config.toml
encoder_bias = "all"
encoder_shared_expert = false
text_encoder_norm_position = "pre"
optimizer = "soap"
adamw_lr_other_params = 0.0013
Rows from block 11 of the image encoder of a small contrastive image-text model, named by matrix and row number. Rows with one number within an expert belong to one neuron, the router's apart. Each number is 128 + 24 x the weight over its row's rms, rounded and kept within 0 to 255. All counts start at 0. Numbers have three digits each.
Before each expert's rows are labels from the 100 images, of 14976, where the router gives the expert most weight on average: "strongest on" is what is common among them; "place" is the part of the image that holds the peak. Only what is clearly more common there than usual is listed. The data: photos with spoken descriptions (Open Images, Localized Narratives). In brackets: how many of the 100.
# router: slot weights (encoder.blocks.11.mlp.router.weight, 128x96, trained with AdamW), inputs 0-95
# up: expert up (encoder.blocks.11.mlp.up, 64x96x96), inputs 0-95
# down: expert down (encoder.blocks.11.mlp.down, 64x96x96, transposed), outputs 0-95

# expert 48
strongest on: text has "sky" (52); text has "text" (28)
place: centre (36)
router.96:125119124110109153178082157112129156115114163104136109146168108107153119097117114099132131103138134096084152104136092125111168115164122145089124149121172108114102120100148086115112116100140133122138102152121151154134126115086117109141145075127106105116127130174159140153110141160095086168
router.97:164124132115161177173100140085104101123114145133129117148115111115120096111123154116160140099141135105141090125148109091132169147125121134067141129106149121124109155134102153115137139095094159143162126148099095110080113112090096132126134126129106100089139162140141146160122176137116076156
up.0:153085173140155113138130102131176136096116125118072129138147099150120146151123096122132146134127131115155115098130110106131165177121154130127140143075132096090114131136168165092128100115144080101103161147168116102118179130141117155121167118118123135093120137136140116137157150153147099162
down.0:116187113140128139123138130121128145086120078113162129109135166132163113095133160110145161117127104134096128192142120144129088126112116146174110130181152151173132151089116087150138146118113156121117109100119136137091114165092154107132107109104159150138108114109103118131122100119097155101
up.1:194103121134101105134128095114129125162155147120121142150149161166138116100135108164125096125172133134127149134112146112120128142139172160143132129106089065138174118136143104146126129114083142105110084143141114115135152117127107144082129181115166137130148149087185130129151133132113103119
down.1:107097112130176144119141138124116120142150110135126080131153140119121174154119102100125137114092122090159145115151102139107122131147144108110079156150182161136133131123107101146136127149124134149156183083129140104136132149118189105149093095154070128143093129145138167097105118126122156121
up.2:125135124092135136110131132113136151091131113105079116142141105140159122103123148126129099172115117127126112110117108129138150101124153198159109172089119128170159171148151159161161132107131108115172142172121130101122098117089091142075129155095109127132117098092143154132113133152131110156
down.2:151113130130162164097131174168113140122089113125135146141155119116117113143104097122120102144159126126109131189134104132124127146090070139122100094141101115095137138146104066114107127156132106100132138164126160129121138127182138146144088114122101084111139173126157120106163116117111122168
up.3:124126121153134113114117163103120134168145105098127136157151150163117143103059109161083165112143143139123098113141162117105130116161109136097147138145118161118076139083081121150131162140156116100150110129126137162112157122187131082133109137152116124161104135112092103125100133147140102131
down.3:103099154144131159122142103114098102123068123148142166100101095121079135132151140113148113127128092107132117129125119179185134120124146108146117135131119137097153142176157095124121096157080140138111140132139142116119140142073122158068113132140156162134166103143146156153144138160119134118
up.4:118126139156169117138100120137086113138119147093065108100150132120115134120135096125160101125109149118154149131109148123125118109135169131116132156137152109115121125131109134119136123071141128179153089114104099147135152138131132212142140102099095097119123126179078170096097126125132128136
down.4:146139102134098105144143115172181098152174141172129080146136096171118164131107140136123095099121132110115147126144091101110147133173110119137132143110099160146170141106110132108154100120116140094102089139131153126125089124148120083153164114157111152129139139145144112162174148147136134158
up.5:063135121147107120086111165115120185151151086124135093113117121151126148078112124126133164135137122158148117115178142119121105103136149138102138122133135130112118131131097121135180120092108131123143105124067126142160116160145151113114122171098120065136145106089140162132137116146158137111
down.5:152071144123120144132144108138127079126101138160141168138143116080115136190103121133139101137133139070120128136085148158145122127142124124112126128112092120117170110176141143118133117170145133155124168156195113137125133108110085129145114108145123142084143133175108094122139136130150152119
up.6:134137138132129128120170174154110133104122138114098117109095114137132125129171110131166135159130101091139065128143121150180089132160124153106139121118117168122140147142117178120116145129121124103115162156154087094136130144106199146120120098116148095060164132118120121123121112116116127153
down.6:107124135114158120128120113108134122139141125163184143120099113096122106122139139122104124110125151145071165167108130077107141127149096107145076134116145120118145107115161114142128155108126125153151081157100160178151111098133069125163129116130072175151111137126127107131155157132161123133
up.7:130107097145113139134140130114131067167105160114147170104144121092154104140116129116122109123135127118125149139157120111128101092143106132167155178150176121105161155135128178101112134151148122144152137145083144106106160109142113129131099155132146123118116105158087135079077120164139172120
down.7:105140130102126135118143099147155190129129075148082101117115135129144148090136161152128150126108135166122134112134121132130156161110148117109110089120082089166109105122134103154130104101098146134139087089167150122143130159108129142164151098119112157141136163129180147151160121089148118106
up.8:152118160129169128098141162160086116145099130149145108123144180138144156135153135150122127136144110155100152080144116119120117152165135107109128151091111142112113108088121109132128140158152070144089163151152127143109146127126142068141169129088155165120127143147131128134191142131137114158
down.8:110152095119100098166134105093145160129122085142099134112100090146136136115116103100124148121118131136132107173120173138134140153113107150170149128159124129199121158154183111100144149136097173129161128103124120136104147128123117169091116136178105108138099122111129142150111126144100151095
up.9:097119110130134129135104189121123149108114091140111128124104136169108118081136148105101109147138104171150078107149134188158107121125115151123126089149146148156107125145141130103170094128155139156147108081118119153141143136082134125095097114083134124130127120100155111145142111163172156122
down.9:176120142110094139134133093121123093153106172104150129141152120094145117178100106175151123107142149105121181159118135099102159111108114113139122113119104115110183128119140131151099147129082118125129150195153115121123102104126132128153150158153114143118154161155093134092134114094101118126
up.10:188135134106142116097083146127121111106119133124150160110148119157092143170112112103139098133070122105124134129127166152152120111132126108076142119163126143101150097133154146114084108083094132152106118087158101136159125154098143110147128127091163138103124126129109112177148130109088151125
down.10:058129135165084126182156108112133097117135137123103100136118106114138098175150151171090143102149123153107154151120089076112127154124104131159112151111143119153116135086138128166151139138142109126138117156094139139102121094173110128122129083136097135147137108129147132080136124153140109124
up.11:154114063165120139134102134149146139131112145088101136092166122143107098086129131132112107114136147111142122103144154146105157114117125112099130115119109127097103142144092129120104110170119144125141126111131100147127161162194119203156176130166095156144132128156141092144128135145124095120
down.11:141159189111113142136169115118128123165121114151121121150118116100117131136143108094141137108086110133141136123136072112148091147165150157136129166114173141154151114115149135158146146109140088128115118133148152103129145114058174075102071101122150094104137147117123134127119101135123142139

# expert 5
strongest on: text has "sky" (67); text has "water" (40); text has "clouds" (30)
place: middle right (30)
router.10:128137149149135134157103174105181101148089140090105136143115123103178171114091120132101094153121130128110106144117133135120143125192127137118133166140149095157132149113155133150170122139102094118095083141109130161177135144133121165115132121121131091156092125148117108105110096143150109156
router.11:141138161117126124151133176132179109141110110104163126163128163082151142132144140125131094152144127155095096152165173108106106138150103120111179166132110073147114153112141115116148094143142098092103099112094109150151146125130153129105107106160112119148147127149114135120097092128163129167
up.0:113101136135068130119096154130150165107125161089136123134066075148115157157120104139132087150138125122129130123166141127149150158146129183140145098143159109115135100090128130100106119121135144130103095143137126145084156132134148127175129159124132109163117101087132105118137158128142097082
down.0:108154098138172109154122146127148118160142102174135139120155186110105126096112127109088174124115116130105139161109083105132111108103119091105090151127108146143130132193117132125126167113151086117125177129114094084156108129150130122110157121136145144121117119150125160137088118091111138149
up.1:172135131128166170142112161165128130149113103157123130121149173129144131133125117128095135130103159171107114113123131157118115088117167136131145113131092109117159105093130117123101120122117160114115171141158115062102140109105104089165125108124156144173189140113136120148121117120180144104
down.1:108159131152110098122147092108117142117133141079152158131105085119125132123153133102165144115119103090173135145101161070130114157142127132120105141117144141151112145168127125136118104148154114129148100113090115165134170137171212159107140144130099115117079108115128141096126126151124113132
up.2:137140103130142157140116081139110175162146129130132164126127139124081116124127109140137142096157116084148157162117186118155117085138121166116153129145150171131092121132100109121099084154132138111181093111122104130092127152145107133135099130134122122130106116163098092137091121167157092129
down.2:111119144132112147099139132117132136128114154154144100113114087141161142111123116120082146160123131150156121110159093167121155192144153114169091118126151109143177097135184123150121147112108155143099148132124151137126142094105101124072158127082116086122143133103139131108164128138077126123
up.3:143106102131095108093168145101125092137148157142142120118155102117132124150135141192120093147095128116140117104129120108111131128114160118126069157147152139128139063148138136131116139165137188163119126120124151114139176121115085105171112152112121094134122118130115113102129151074091115128
down.3:110123133115151165142087131150135162114115095127128130154145131145123111119136124074112167147163099162122151182129101126120111151125113131145176121108093139136085188101094118105151118108145092086134095107131105131129081152144160129131130098145097162153146135124161120127100100150165117107
up.4:137127147127132099114125131147149114115102167104166116124123105105115147145083147107147104130116148150129137125143147138150098200091114103174156127112126096138107139096148129152107118121106088154091137106175130156149137166121170180159114100128136127133104112090126132138175141120116087091
down.4:169154095137146108114137131107125085129161098151148169123137130118134137102130100121105148153081087080089151157125082104107126129134132103124149150155144141166135119161115160088133185121120094136174152148103109089112108123120095085113127148103123137128139154157105112129099109153123132149
up.5:149106145141133143101178161156138118120083113187124172119156125085128129106120141149129171119124140138100164107130118124141118141107098102126170112123150117109111111147169166132111137092085107124153150107175129102147128138137145117201169124139120127118143145135159164132113161094145115132
down.5:138114117121082122142119109130096133132158136148086087116150133147121126167142134155123108127153067081146151145102101149170128150137140194096101118082113133111148100122148138090113124153139106090138139163140139129128169138107148184158172125103109119125146115106142095139136133154106141115
up.6:088138148129079138100132109102143108103123124098167130131104085122133114101119171160081159180115171154152118108123145129150137163159105102140167108113147122140094139128138083134168138172122081124099123110122101156153106159132114159157152136130112110148101086115118129134128119141135147100
down.6:173152133101159146154110148158104168122178134146081098125118139114116122138096072125145138126151105147087118156116096143129148118101139118103138114167103154095141136158123150126094141079093106119108138146170150078115089113094131159154133110107135137113153147141108120124158156129097109140
up.7:140122164150138124150152113185091085124145142177097122126114120112109109145166144115123109156113124118101144155117125128091142141147151143135119114118147166123116127100149121140128099130131059114125134100160099161169140146136125102065113141130143142098095125127119153095104186107102168107
down.7:118123125099118150115145137103156119171118122101138118145129142107151138124105112152120121106145109125155113083115113087130091084122115120119134134105126084163166121166096104081146150166141198129135137127084146110084090127133132132175123133165118100111169142167131085165142132122133127145
up.8:148127139113132100094144111161128122118126125131083115107157136127165137160151145130186099117122114124140112112149130115120125097122173148136077142160150108158140135169173151133125159086107153158119143129158068094083145086142144139107129108081144135095127140140127151103145088118127157150
down.8:094107120127128144120131143109089129109111109123161092152123128146116132127134121121042131149112140154109116159150128160116151129101087122153149127111114173117111111103105099136130117173124082132121131095108195142154097153145106123122128144161106084146128164132160112150094173134122095112
up.9:110128132140147152113163190124104118147111125170118157134114135103122123062157142092121156109133109166187119124148120113131090157141132152140137152122142158137122145117124121118161120124124139115132112093072149116182137107133132076116129125092150145129128122121088169132082086101147108125
down.9:155111104136087119136127107147126140155133127124124119128142114170135098174120122153158100147162161100091136134122147119142188102115117141114101130121111113101118118155135142139088082110124133116138099105158085130116110137115136212123139141092099121128124170153148109123189159140105158134
up.10:128144116163127092114098108142153139121137168152137163137094127174155139178135127096152123146097126090128145138123115105127161142168162119090123124121158089085107128105121134134105171143123112149138139116168105116135123090083138171111169131129141130168120087135147111103155133104078102135
down.10:101124127119082120103138182163113149130144108090145130124120141071152113125174135113108146139151130089092064098134130162107132105106099104163112123139105133147124146123152089129115157123169137102128136150101117125136141127136113081138150104160144134121104183087113151140137141119166105153
up.11:126173108155125158126109148129096147115128137136122105140094115127157139166127103118106137116155145115152143122135054106166159143110150160148141108097107145165153141091101121131150147076127122100140143146151121123094066139137101122120130116113068140135128139156183156165131133093116136142
down.11:143120121126104121087117115116158130122119126144146142110157096127081148095099154119170117124149086123114085157107171150104076105159105134115118125112125121092157106167117107135064141164110146131107151101145113146151173170144140139133094157124125129135137106101113145139162162130176133125

# expert 6
strongest on: text has "people" (48); text has "table" (34); text has "sitting" (33); text has "chairs" (25)
place: centre (37)
router.12:150097105135181147084174094133106139110130104126158130153117115095092125087143170093125123146130098103124156123158108111130101141124086128104156138153144157103167149131119119095138157130144127152089153130163151104113186117121145108111113143101163106136123163087116129105149118105132088140
router.13:112075161130191149086163119145104165116145106121120182142136131133100123109130137085121139103122126108133139116104120122149138092133092124101123127117129177122120128138107098108128147132127164169100150119151121108089166143157126121088122152106152092177119155093124131101139145091107088121
up.0:155145157169115153158133130107189111134090139150161105128170155080174112156157130121163119141135098108106139128146122138143119113100117164141144158119143111179150089122160107117120124100112138159139143154130137093099112113127104119176121145113167154111122121111164095116139077156130137118
down.0:113149137077146125122162155141141085137148090119131083107122107154134116107126138121114106082124152127167119146128114131133125167145117102112093106159129189079122130129092137114132105143118102093096144121130118127158170152119148117155120180116123131106073122129152141117173179140136163122
up.1:160147158093131103089155158082097072121139144166161129124137095125141158119091134107144128136098142135125083174141143175119118136124163111127141153116135113121132138105135094150116130120162126084122174102164103095141141139098100142125128092132134141117135143104087149156123162153141174138
down.1:089110143067157102149138142167130117111146131166114136109157092125120134118123162140142124117098102151134149100127055123121153115115164135130181156169129133160087126133125107113147125099125146136113080129103096140146164109170176117138132078110122136135128110123167134126131157139133095133
up.2:130161077109106076095141110116177166134135151166146143115087122118100088132145129106129144109110177176134109136084110097134105129120140138121132138110123139144175118102098134126138085136130105183152174107145133131112131138152105121169124133121139143123144095122139107113163149139148091090
down.2:137131127127128109118117156112071151109131141112077069127133103127106108110139130135127163121140059125170122140151152165183144117143120136127147113129103131112132133106121121165140144098102098095130141154143130155139134171130101162079101143137160106110111104164134153111089118145096161096
up.3:154139177083138092118077108133121136148151113100083151106160157142125116107096129113144140146096136090129144143128126141132142148137149095164145057170140150117116131135152119121122122141144146138150118134110100129094121123057146152157102131116138124115081145157139112148126110115086176129
down.3:141103112087102142085142141161128099116111173157156111130110125153108141145102176153135172138099147102149138115146121125111121163114104124168106185075116119095136094150105138099095108148112139109126129154104121129157107130164130167142119128114119133108169083118144124154118092095152121098
up.4:120115122128103163160126124116122166101111099149106121103146092166090146132132085127122106142127153073071095164121144147093164132140171087116134101119137162145096147088136092112139164119109117129133125130101093118069128119125129156121133115120138146113141099148115083122088127159115108122
down.4:129135150162102124110108178132140111154129091104114140179114168145134109127148131143129146117081114157106130104102117126125161133126140140133138121110161138139148078120134116136113081107115110093156174093168135154167129119069105130087165130113128093121161078121120126155140134086134145147
up.5:096111117106123089106124164082163135151118085114125154131082142118129160133131177117093104097103123163106104121122121133141089122126128169152125128132082128109164117096142135122149163125127113098125160131152145119129089154136173066126121162084127159096150119114120117120154123160107100118
down.5:164126145151149114111173166120104150145138113116094128122166072113094092149122123155142149130086153126141132094141137136137147114085128137107132158132113101108090139138174144123128072121169136126141104166095094172118100126133129134113100117170155122102102106081160123146120132116096128155
up.6:134125094102081142116097143152144113134137166126125134078129143128119079113106143156178106141165142142139081126149166115152143140105136146102117095123124150138104108143103079117122172100131099116133176122127137155108103131150144162110162131124148123074132134130111111189126139113156158097
down.6:091109149163128125100103144094154180152101115179158125161117092089123117122158096131124148153115117123128145104118100146113085147134140137141122155154120163107161138125107115155146132152104159088155110162084130141174151156112102109171107139102128130145140155135164145090133098133120104150
up.7:136113138103148131216133132112108128102116160148107140101072163160132166160145105154108094065107112129144117134121146147133132150124151114160117142156135105144177154134108119129109144123142125152114126168122130137091096121132130121099135154136107149088167170117133120081122130099112114150
down.7:134126126129090104070137130138114128183159132123147110152149123159101105093090140129158146101108188118105161115144103159101169129121117106128114139099107160138151119141146115131143090099149123150151103120120134106152164097106134137138134135139135115194131081144101112170129153168117150144
up.8:148134098123148152135114113176113121122130129132100122094131111156120112151148140134166125125152124105116156104170137146133166081121108126135138143124122148095152123135174104140109090138131178121151106167100123077120126118108150180099108161152128148096066140080116120114103091102096114147
down.8:112099162115168134105128123088122094099112153166169166147094111096181117134088121177114185117106123153161135128117135117148118131116161146101103098151130119132097132117104155129140171124104119111129131114119167151122127116137089091168128110117098122155160139170102153127153131149141138104
up.9:094154121076111107168122090165137156124136110159124136126115172148203137110147100136106100104104105116159109142132095131150132131137138127145135125100115113148141158093092101179094131149150102097103116143155116152130158117134117148109123083146085130116103128136137158161118105136139116173
down.9:112123097130152124146128147101130121170149154089123154099133115114126100122145167170151157175179157165105138127141167095136115122118110127095082098147166168134112109157129113106136128099126146146151107144120151153140129128152165109107112118139092116126159134130108152082103183110095099113
up.10:091101123128107132184150138102158180152116126144156141129137102111120118109154127121113099150169150196114112150123085156121101123095119136160104127117099137160141112130160143121116111131092080097133081141098162153135158136142168125115130135093091103139105128094113166145140125138108119116
down.10:128105115140111109113082135140124127114158157104115102139103114135159105105121136176112108108125135177077123136102142113118168136132124133111121141148117103139092133117129103147137140077171150142125188104137132126107090130120092103117121136147157157097120142190164126123095141113159179171
up.11:137129158114128129123128182112153118089130147142105139181136169105145132136156149109153143107118162137179090087137178131154139123172157177120106086142129145110139109122126140092128129151163143107114115135125130130162123133154093138089071145144146099114129129098130147116097161165153123110
down.11:136122148132130156142150121107103116160137124103167150097144139111126102175093144131126146101102122107132185123112121165125166120072114106130150110120142127137176124128111115146150136125100125157157098126111100118159101133118127203195136141107130136144103151162120091155154125094121161139

# expert 29
strongest on: text has "road" (26)
place: centre (41)
router.58:138110117167159159120152104105150119118154118153126153122130147137166161099107128127094122082142152088126122103149101110115115162117123130079107146152118145089115154134101163128141138148098121169100159144106134112109173130149124113092139086147103087174155136103110142136174141120115081101
router.59:125096135117136142152112166142125154167152143132104161149078086159133107134144102105157143120123155080140080161096129154125114121118169124131132124117131134067099109134103129145125163121126163136138144136119098120118143164141128084103139144096142076152170109113101104093145178120112136142
up.0:128144141118116189144148131143117175123079169190100115135114146155095117150130142110113119162135121092104182136124121155094167155100158127095111139111091141112117107138129081126121101149112169129140108119120136126148125127105116174152112093175149118115134150149136101141107142121150092138
down.0:113130102134151121109093130101155091149106141113149134131111099120188168112103145127126138123112135139142110140143089133130129112122178112149127139120166112175129127107152154104121159030128112097145173140133113113110139090136143129134165160077120115099120105097135131133127125120096130165
up.1:129135135098152133131108117182154121083134164108093116168125127144141138097172146112132087095142085159161121102118138125139122138107142138125108154162122127115101102142117157176169079117162146106091136117138154121134150131104126133121117099134106129103106135101137190086136160142155171116
down.1:105163127154095094131173152118105121105110093120120145122170133072117109137103134130117163137133161144074154159135108161126125147110079117128126121105102087097149154134156115116110131133136074155095141138131117131127096135189169092107151106164134137118163121132141129134136098121137090126
up.2:161126143080107138115160138112107133094117071132141148093138132082175161123126167146145091121158144151154120125109111137142141148135139111153131146155104138130130161126123174133103088120136088114135169134116133148142149140148142131155137122172145130131132104102111159139141192155103079082
down.2:123122126156153108112100080150142124128153141144115121094118088146129123125135081106101181109093140128131150155163157113096087166151154133105112134106124139158147078131169100116121118144121168166139088115148096088102101134122116148121145130129089143121106139132147122122129090150110188155
up.3:081135149106172138147106142127138153151084110105114113129135146140058133123112157119162106097111148125130109140123129146108119133151145114170074111111138103110120120107098096142157134120135203154106134137149108093146111128077152138096096127168156104115140125131154146145122153144165143147
down.3:103115124109174068121129168131183097145148132126094080136170096135159111121125120123130100135157111104132140116155123150147154100102086114115089133099160144115131136156137156163119111144122131085102155125119130108133092154161119143130176133084088149134127127139142125154116109116112098086
up.4:143127106113116131115094109144155152140139189133160112108113111146142094128113113125115113141138150133074135136140112142133116169124125188111102141133072147154120126123100127105151119093136156127147140111140123159092134132143141170102117127080161116123115138168110072141157177078123104090
down.4:154097133127098148106129142095106129182102097170127116141112103118134147112151145163154107118133120113175096170123074087166095103165158143161143155127131105128141129119136127146127144134118106094126093174103123152133116116151098103158142173119160094084129119114130125150112155154156140139
up.5:130118123148133071096133126098141118116161145123122122136157085113154105123128121135157104154139191124098121131139166119132136081116083103088179174126097089142115111142122170162129131111115140139127135096160079132141136130125153133158147150085153156116122141093096100147155096123120132140
down.5:154133148106152151196112135177114161098146129161132128121086165126097163162136120086097120155128109159144121144146148075110116135143195142138099140142134165127113126105114117119166112151146120148145148111082166143112110133154092144086122114142119107136134145105163125142104119138132123105
up.6:113122130093114100129080121118122134104114145117142120089132124169155105178121104184111140156100112104115137168147124156086116136160127106101142128163159125131157116117135101121148142098168120119104116121136155136102160146135140194132128115170186145121137136125097092113136138109126186136
down.6:109112116134096104149163108139112137164145141095130129142138111092118123068135126123134135140185166156133122141112133116153121099087120116158081155122095145181100090145121159088113142156104081127160104148100097131161116150155143066111129129116123109124099144119122095127112146114104115118
up.7:143094143162113082141100110112174152102116140108095139144129120115201100144112089143124169105110159113116125122144138132123180122126154098119178135126131163129133112164102105121131152142151119178122138121076116102139122103114138133098127188156155165105131123146121093143146137138115111129
down.7:131152102121140131092132180157113117113147106153136144133105114148081170100146137093135097153115103124133122133132160101135111131137152176134063139167123106161092115123114184125140143079149159141138143151155157126127125127136136149079146109109142126147166144089101124123100146139120154084
up.8:100148152141130102189114101087194098142094108125142141139116123146093145150153126151122123135126084149108134127109114128138094120137171129130107120109095124139144115093147133127110119127130141139091113166150155087106123125139137193083152150150110132095133119090095191133145132131147127150
down.8:122117149124146129107131153146106101118151148140138157131133107105158106093075127147113168115125129177110173133137122197117147064129113123103128168112131156146149134152135154102127152150146106127131094077123092137133111122111141117173116138132120159131115119165119067148098167125110146145
up.9:148095102117113107126133178143119153110137136117109115154083108159129115129121141138135132129114132103114097157175171151113092146128129109115129199135144114097121111124103141152138131103101098144146090104168061133074120158153134144075093119152111094144140134122111119107126141094115139133
down.9:173106090121161081137125141135098126176177105131122096112127116114138085140154144112106131124179128126100118154133173089138087092136121136163125124132103119119100134104158118140167110167150117113135163119132102127133122131159090085122171149137142083136115145131131111120070136118153125113
up.10:124111143170181112167098128150153103139101116114124145115158165111158103128154148134110090125190061157117121133146153116115135165104131157095089154149116141138143115107095111085132104143127101088121154120132166151140168114133122129112121144142126163097118078134134133148145154128120119109
down.10:149137150112083135106184123141088113095154099136148122086136124133124123103110098175131141099070177135141158094135125141143122121146112118140123066137152122141121094145157177153115178094120118155148130157150093133097105151089122124145134120158117110139122139147158124131120138125132149169
up.11:093117095115143124188155198106149146153123105139170151136137174152106139135166137116093121167105135119108121124147152137131125141072097142159109141123102143115149137099134096175116116135131130103076111156126068143139139155150123175119141127152120104152124129110132153126137119132147148142
down.11:154132148147155090106102125128147110158182125120112126105138137087165125083137112129085102095147090138117146141093089166117107098165116123105094121099113153096134123115145143149151121176137157125107109079139141124147102135154113118126176129110162146106132149153159113142124165109170114153

# expert 61
strongest on: text has "black" (43); text has "white" (37)
place: centre (36)
router.122:112089146174124119137135108143131175097168146101130111123107156135106146130166138132186114090142136159145150109138111098135133128168099102136143105122085087083109119152162172106125129123112113156133126140168113136114147138104154151103110175158143120129073156141118101151111121151133094120
router.123:113136129165145106146139121118119147074136121082160112135123112133144129128172132103144095094121098168120137120120141110147145107198120127120165107106131133088121128122160155113150107131138115179116113144141074146131149136089137146124092177166122098118087146115109152141091112122153083115
up.0:114145135120091111125144127110147139137083135126144126165106127170084124110116129167152066153185129132154136134127119117133116119141160154126095127131135133111138114166101149078163130142110127060173160165138145110104099129149101155110096138145127124153172098135128130108094107152127148154
down.0:098103113134142098131124134154115144110151090148100123138115113116141177115085137096143158135073106154114117101103096137150129123138129105153140120150113146144152148083164058161116128108121119188094116072154125135132166141099145127122121097126144164142101155125141107159142131088140124132
up.1:165099092138094135143114139126124138098148120090056120160137109147140139130134159161136109103112168143153137121121141122145138112145116160118122114121177088111120085188106115131115110139102159117107135129119099146094122138116094121127165111136072177157131128105124123098151173116126125089
down.1:116150125071182134126138127140137089164129167153157110118138127106101126132136138093130156132132118134106095133161081113136103156160101135163086154136114119133147134059152126135159129116116127122178164130131108132156145097156149134132121153148182119139136118116136134143117094174128156175
up.2:158109131171087110116146137136137133108133109110094093110138138127104162157154136105163137126162149138106133133127152147103155066127138162114132146106119103106096148121146138149180118100086085167133129126091109128139118139161112140120178125176133147100142139168148078107136157126108152154
down.2:099065157107123122147100147125128099119104115105132117139177125127167144099156153123125115138120084141089148092119127132158101100092100146155175146125091150116168141156117113100115150116149100171116117139183133134105120134116128110124093154155075121108132140141148151100155128145158106137
up.3:138139170131096167163076127127139100137138129211116135107130159145125073173114147138126149099112115123133139129142099089128127120126134138123131096159170101104110124126142123124119125135087131111125100092144096108175121108078133128133152119146134132139103099118099131122094154101070142143
down.3:135132075135145137112163139131149166133140126088102139118096154166120099137161118137144127151118125131105138110098124126125103154115122130105102156153115123129160083117115104144165112160142140106136107132137136185088096148102160117129132089115071156078171171141161113143167100143103135119
up.4:124117163120171170117115143119131131087111154121146097108119106100121123116116119094096076121134098170125124090111105139148091098158154109148184158129134099147120125132150116131134100153147122137124148110155168146160137100136109139135170145143120101140142117103129134105164158147123090052
down.4:114140082150135106119159094123136087151148105115128135190129170120123101117105114155154190142115120090102139113103115119113149176134159133124091107157104109137146124146092134093111167112120085114157163127151122119142128105113128151137105146093119138131118155156120094117109134112093148185
up.5:117100159101115071095145115156113101131114114097130124164115144153130127148123110097088153087109134048142177099115104106145135160112149099117114143129119153169115100157143139105144083129144161133131117153089112139109111112159140137130123137107109116124129180112151142133139140155096167135
down.5:115133144111130139122135170139128133128149108097087170099103164119110154162136121113176143152120154082128109132129148098136146145119107122137130123153140113114122139090156074126100137156130132113130123106112114115147104154102125195142108124119145137135097141102148075179081124086183152120
up.6:161136120156107132103124135128115082148132141105133151100119168120141120096164118113136123143166111127122148134138100146129138169159125150156185126146141112129116146116117151146150130140109120126131127141125141135170046119100147202128160197112116125111143176140131095167115132123099125131
down.6:118150101151171135138129146168123164128108114119119126157121120132136143166143073140119123145085141097121104119095115128181102136134150112117110102148173112147145117125174103077090126122134117098132103140093125150128137126126095088096137069091089147149142096138168136124152106112122163127
up.7:107120171087131130118154103122109145165114089164126092149125127110133136109116112162072128101143084116155130138095113100148120165093147115134110126159113100120146135146108125113117143121179119116144098156103100138131104147128160074134119150085153105094123125170089167089131096134123121106
down.7:160102112146122097065108116123094169114185136117111121088126173138104137144144107140157120156111127103113125151134135131129169127131098127086106087117142178149104134132080123125077130142119126109145162132132161120120163123150145144113112099130122079135122156123148112157091166159118124157
up.8:135118121127161107105125150092156104112116133144101166118108119128157134112109137149149091160132137167134111100150105128148146128100100160094093135145169125146128148170119127124089115116127101122145143111182128110135096179144139142156128133154126123120133109117069151142189185160118095160
down.8:121108137143124136111130129149139095136143131151130146099089095111114126092099114138132126165092115110144123128138164134089167182121158115121135099137153102110141099097147109118193151129076129086086126132137117163159130178129137120123165104079140111128147120089129113116123110149153130075
up.9:116137123097111123064117134113152161127095069116099141134103116106141130131143129169137118127130139189117121077103184134127123088154125124137117144132144139144129089146114127102079136160144127096127109111142151087128136110113111136112099105160161075129124102118102125082166132130098118147
down.9:110129112139149150174112114123135118101141177115152100145133122149111160113137152117146111121129110079164147159122090106130104165146091105103097102155125145109144179121119091144150109099132110163113137124168101175125141157131169097164112115130099187141153099108131166127104126124156122127
up.10:160145126116113166165134116180109134148131098173133162105120110123102132110083135117073138146109124137113122150128137132110077104159126155132132095114078139098121131081122091125103153125112131136115134141156141141089171117155113090131116122171101175151116123152109132138127134131162072149
down.10:108138144168154128129146118122084155152071108124116136133149133149123137128075136133117158100147141128132133125155157153083127200094133116098147140136154162133135146125122123148094119093109145100113145134109157105081116109110100146135118117070153105107074111138165151112127125141105167114
up.11:106117165136100089089156169112144120107136172164145130125122089110167107094112112144106133143156141169112128145110103133119112198129127145122161127095163168129147120121148152117148146094148106098176175113136130102132140108154101098142150160136136115116111137151108145152093135104115114095
down.11:180133118092140127133099127090107153132114099158083115130136126165111117123160127146102139120144068100132157141134130119104135082110141147172130152111097128151142124099118139151129139166101151096117110180151135128091118142196159167056127116135138136115142135135142114119132136126130100145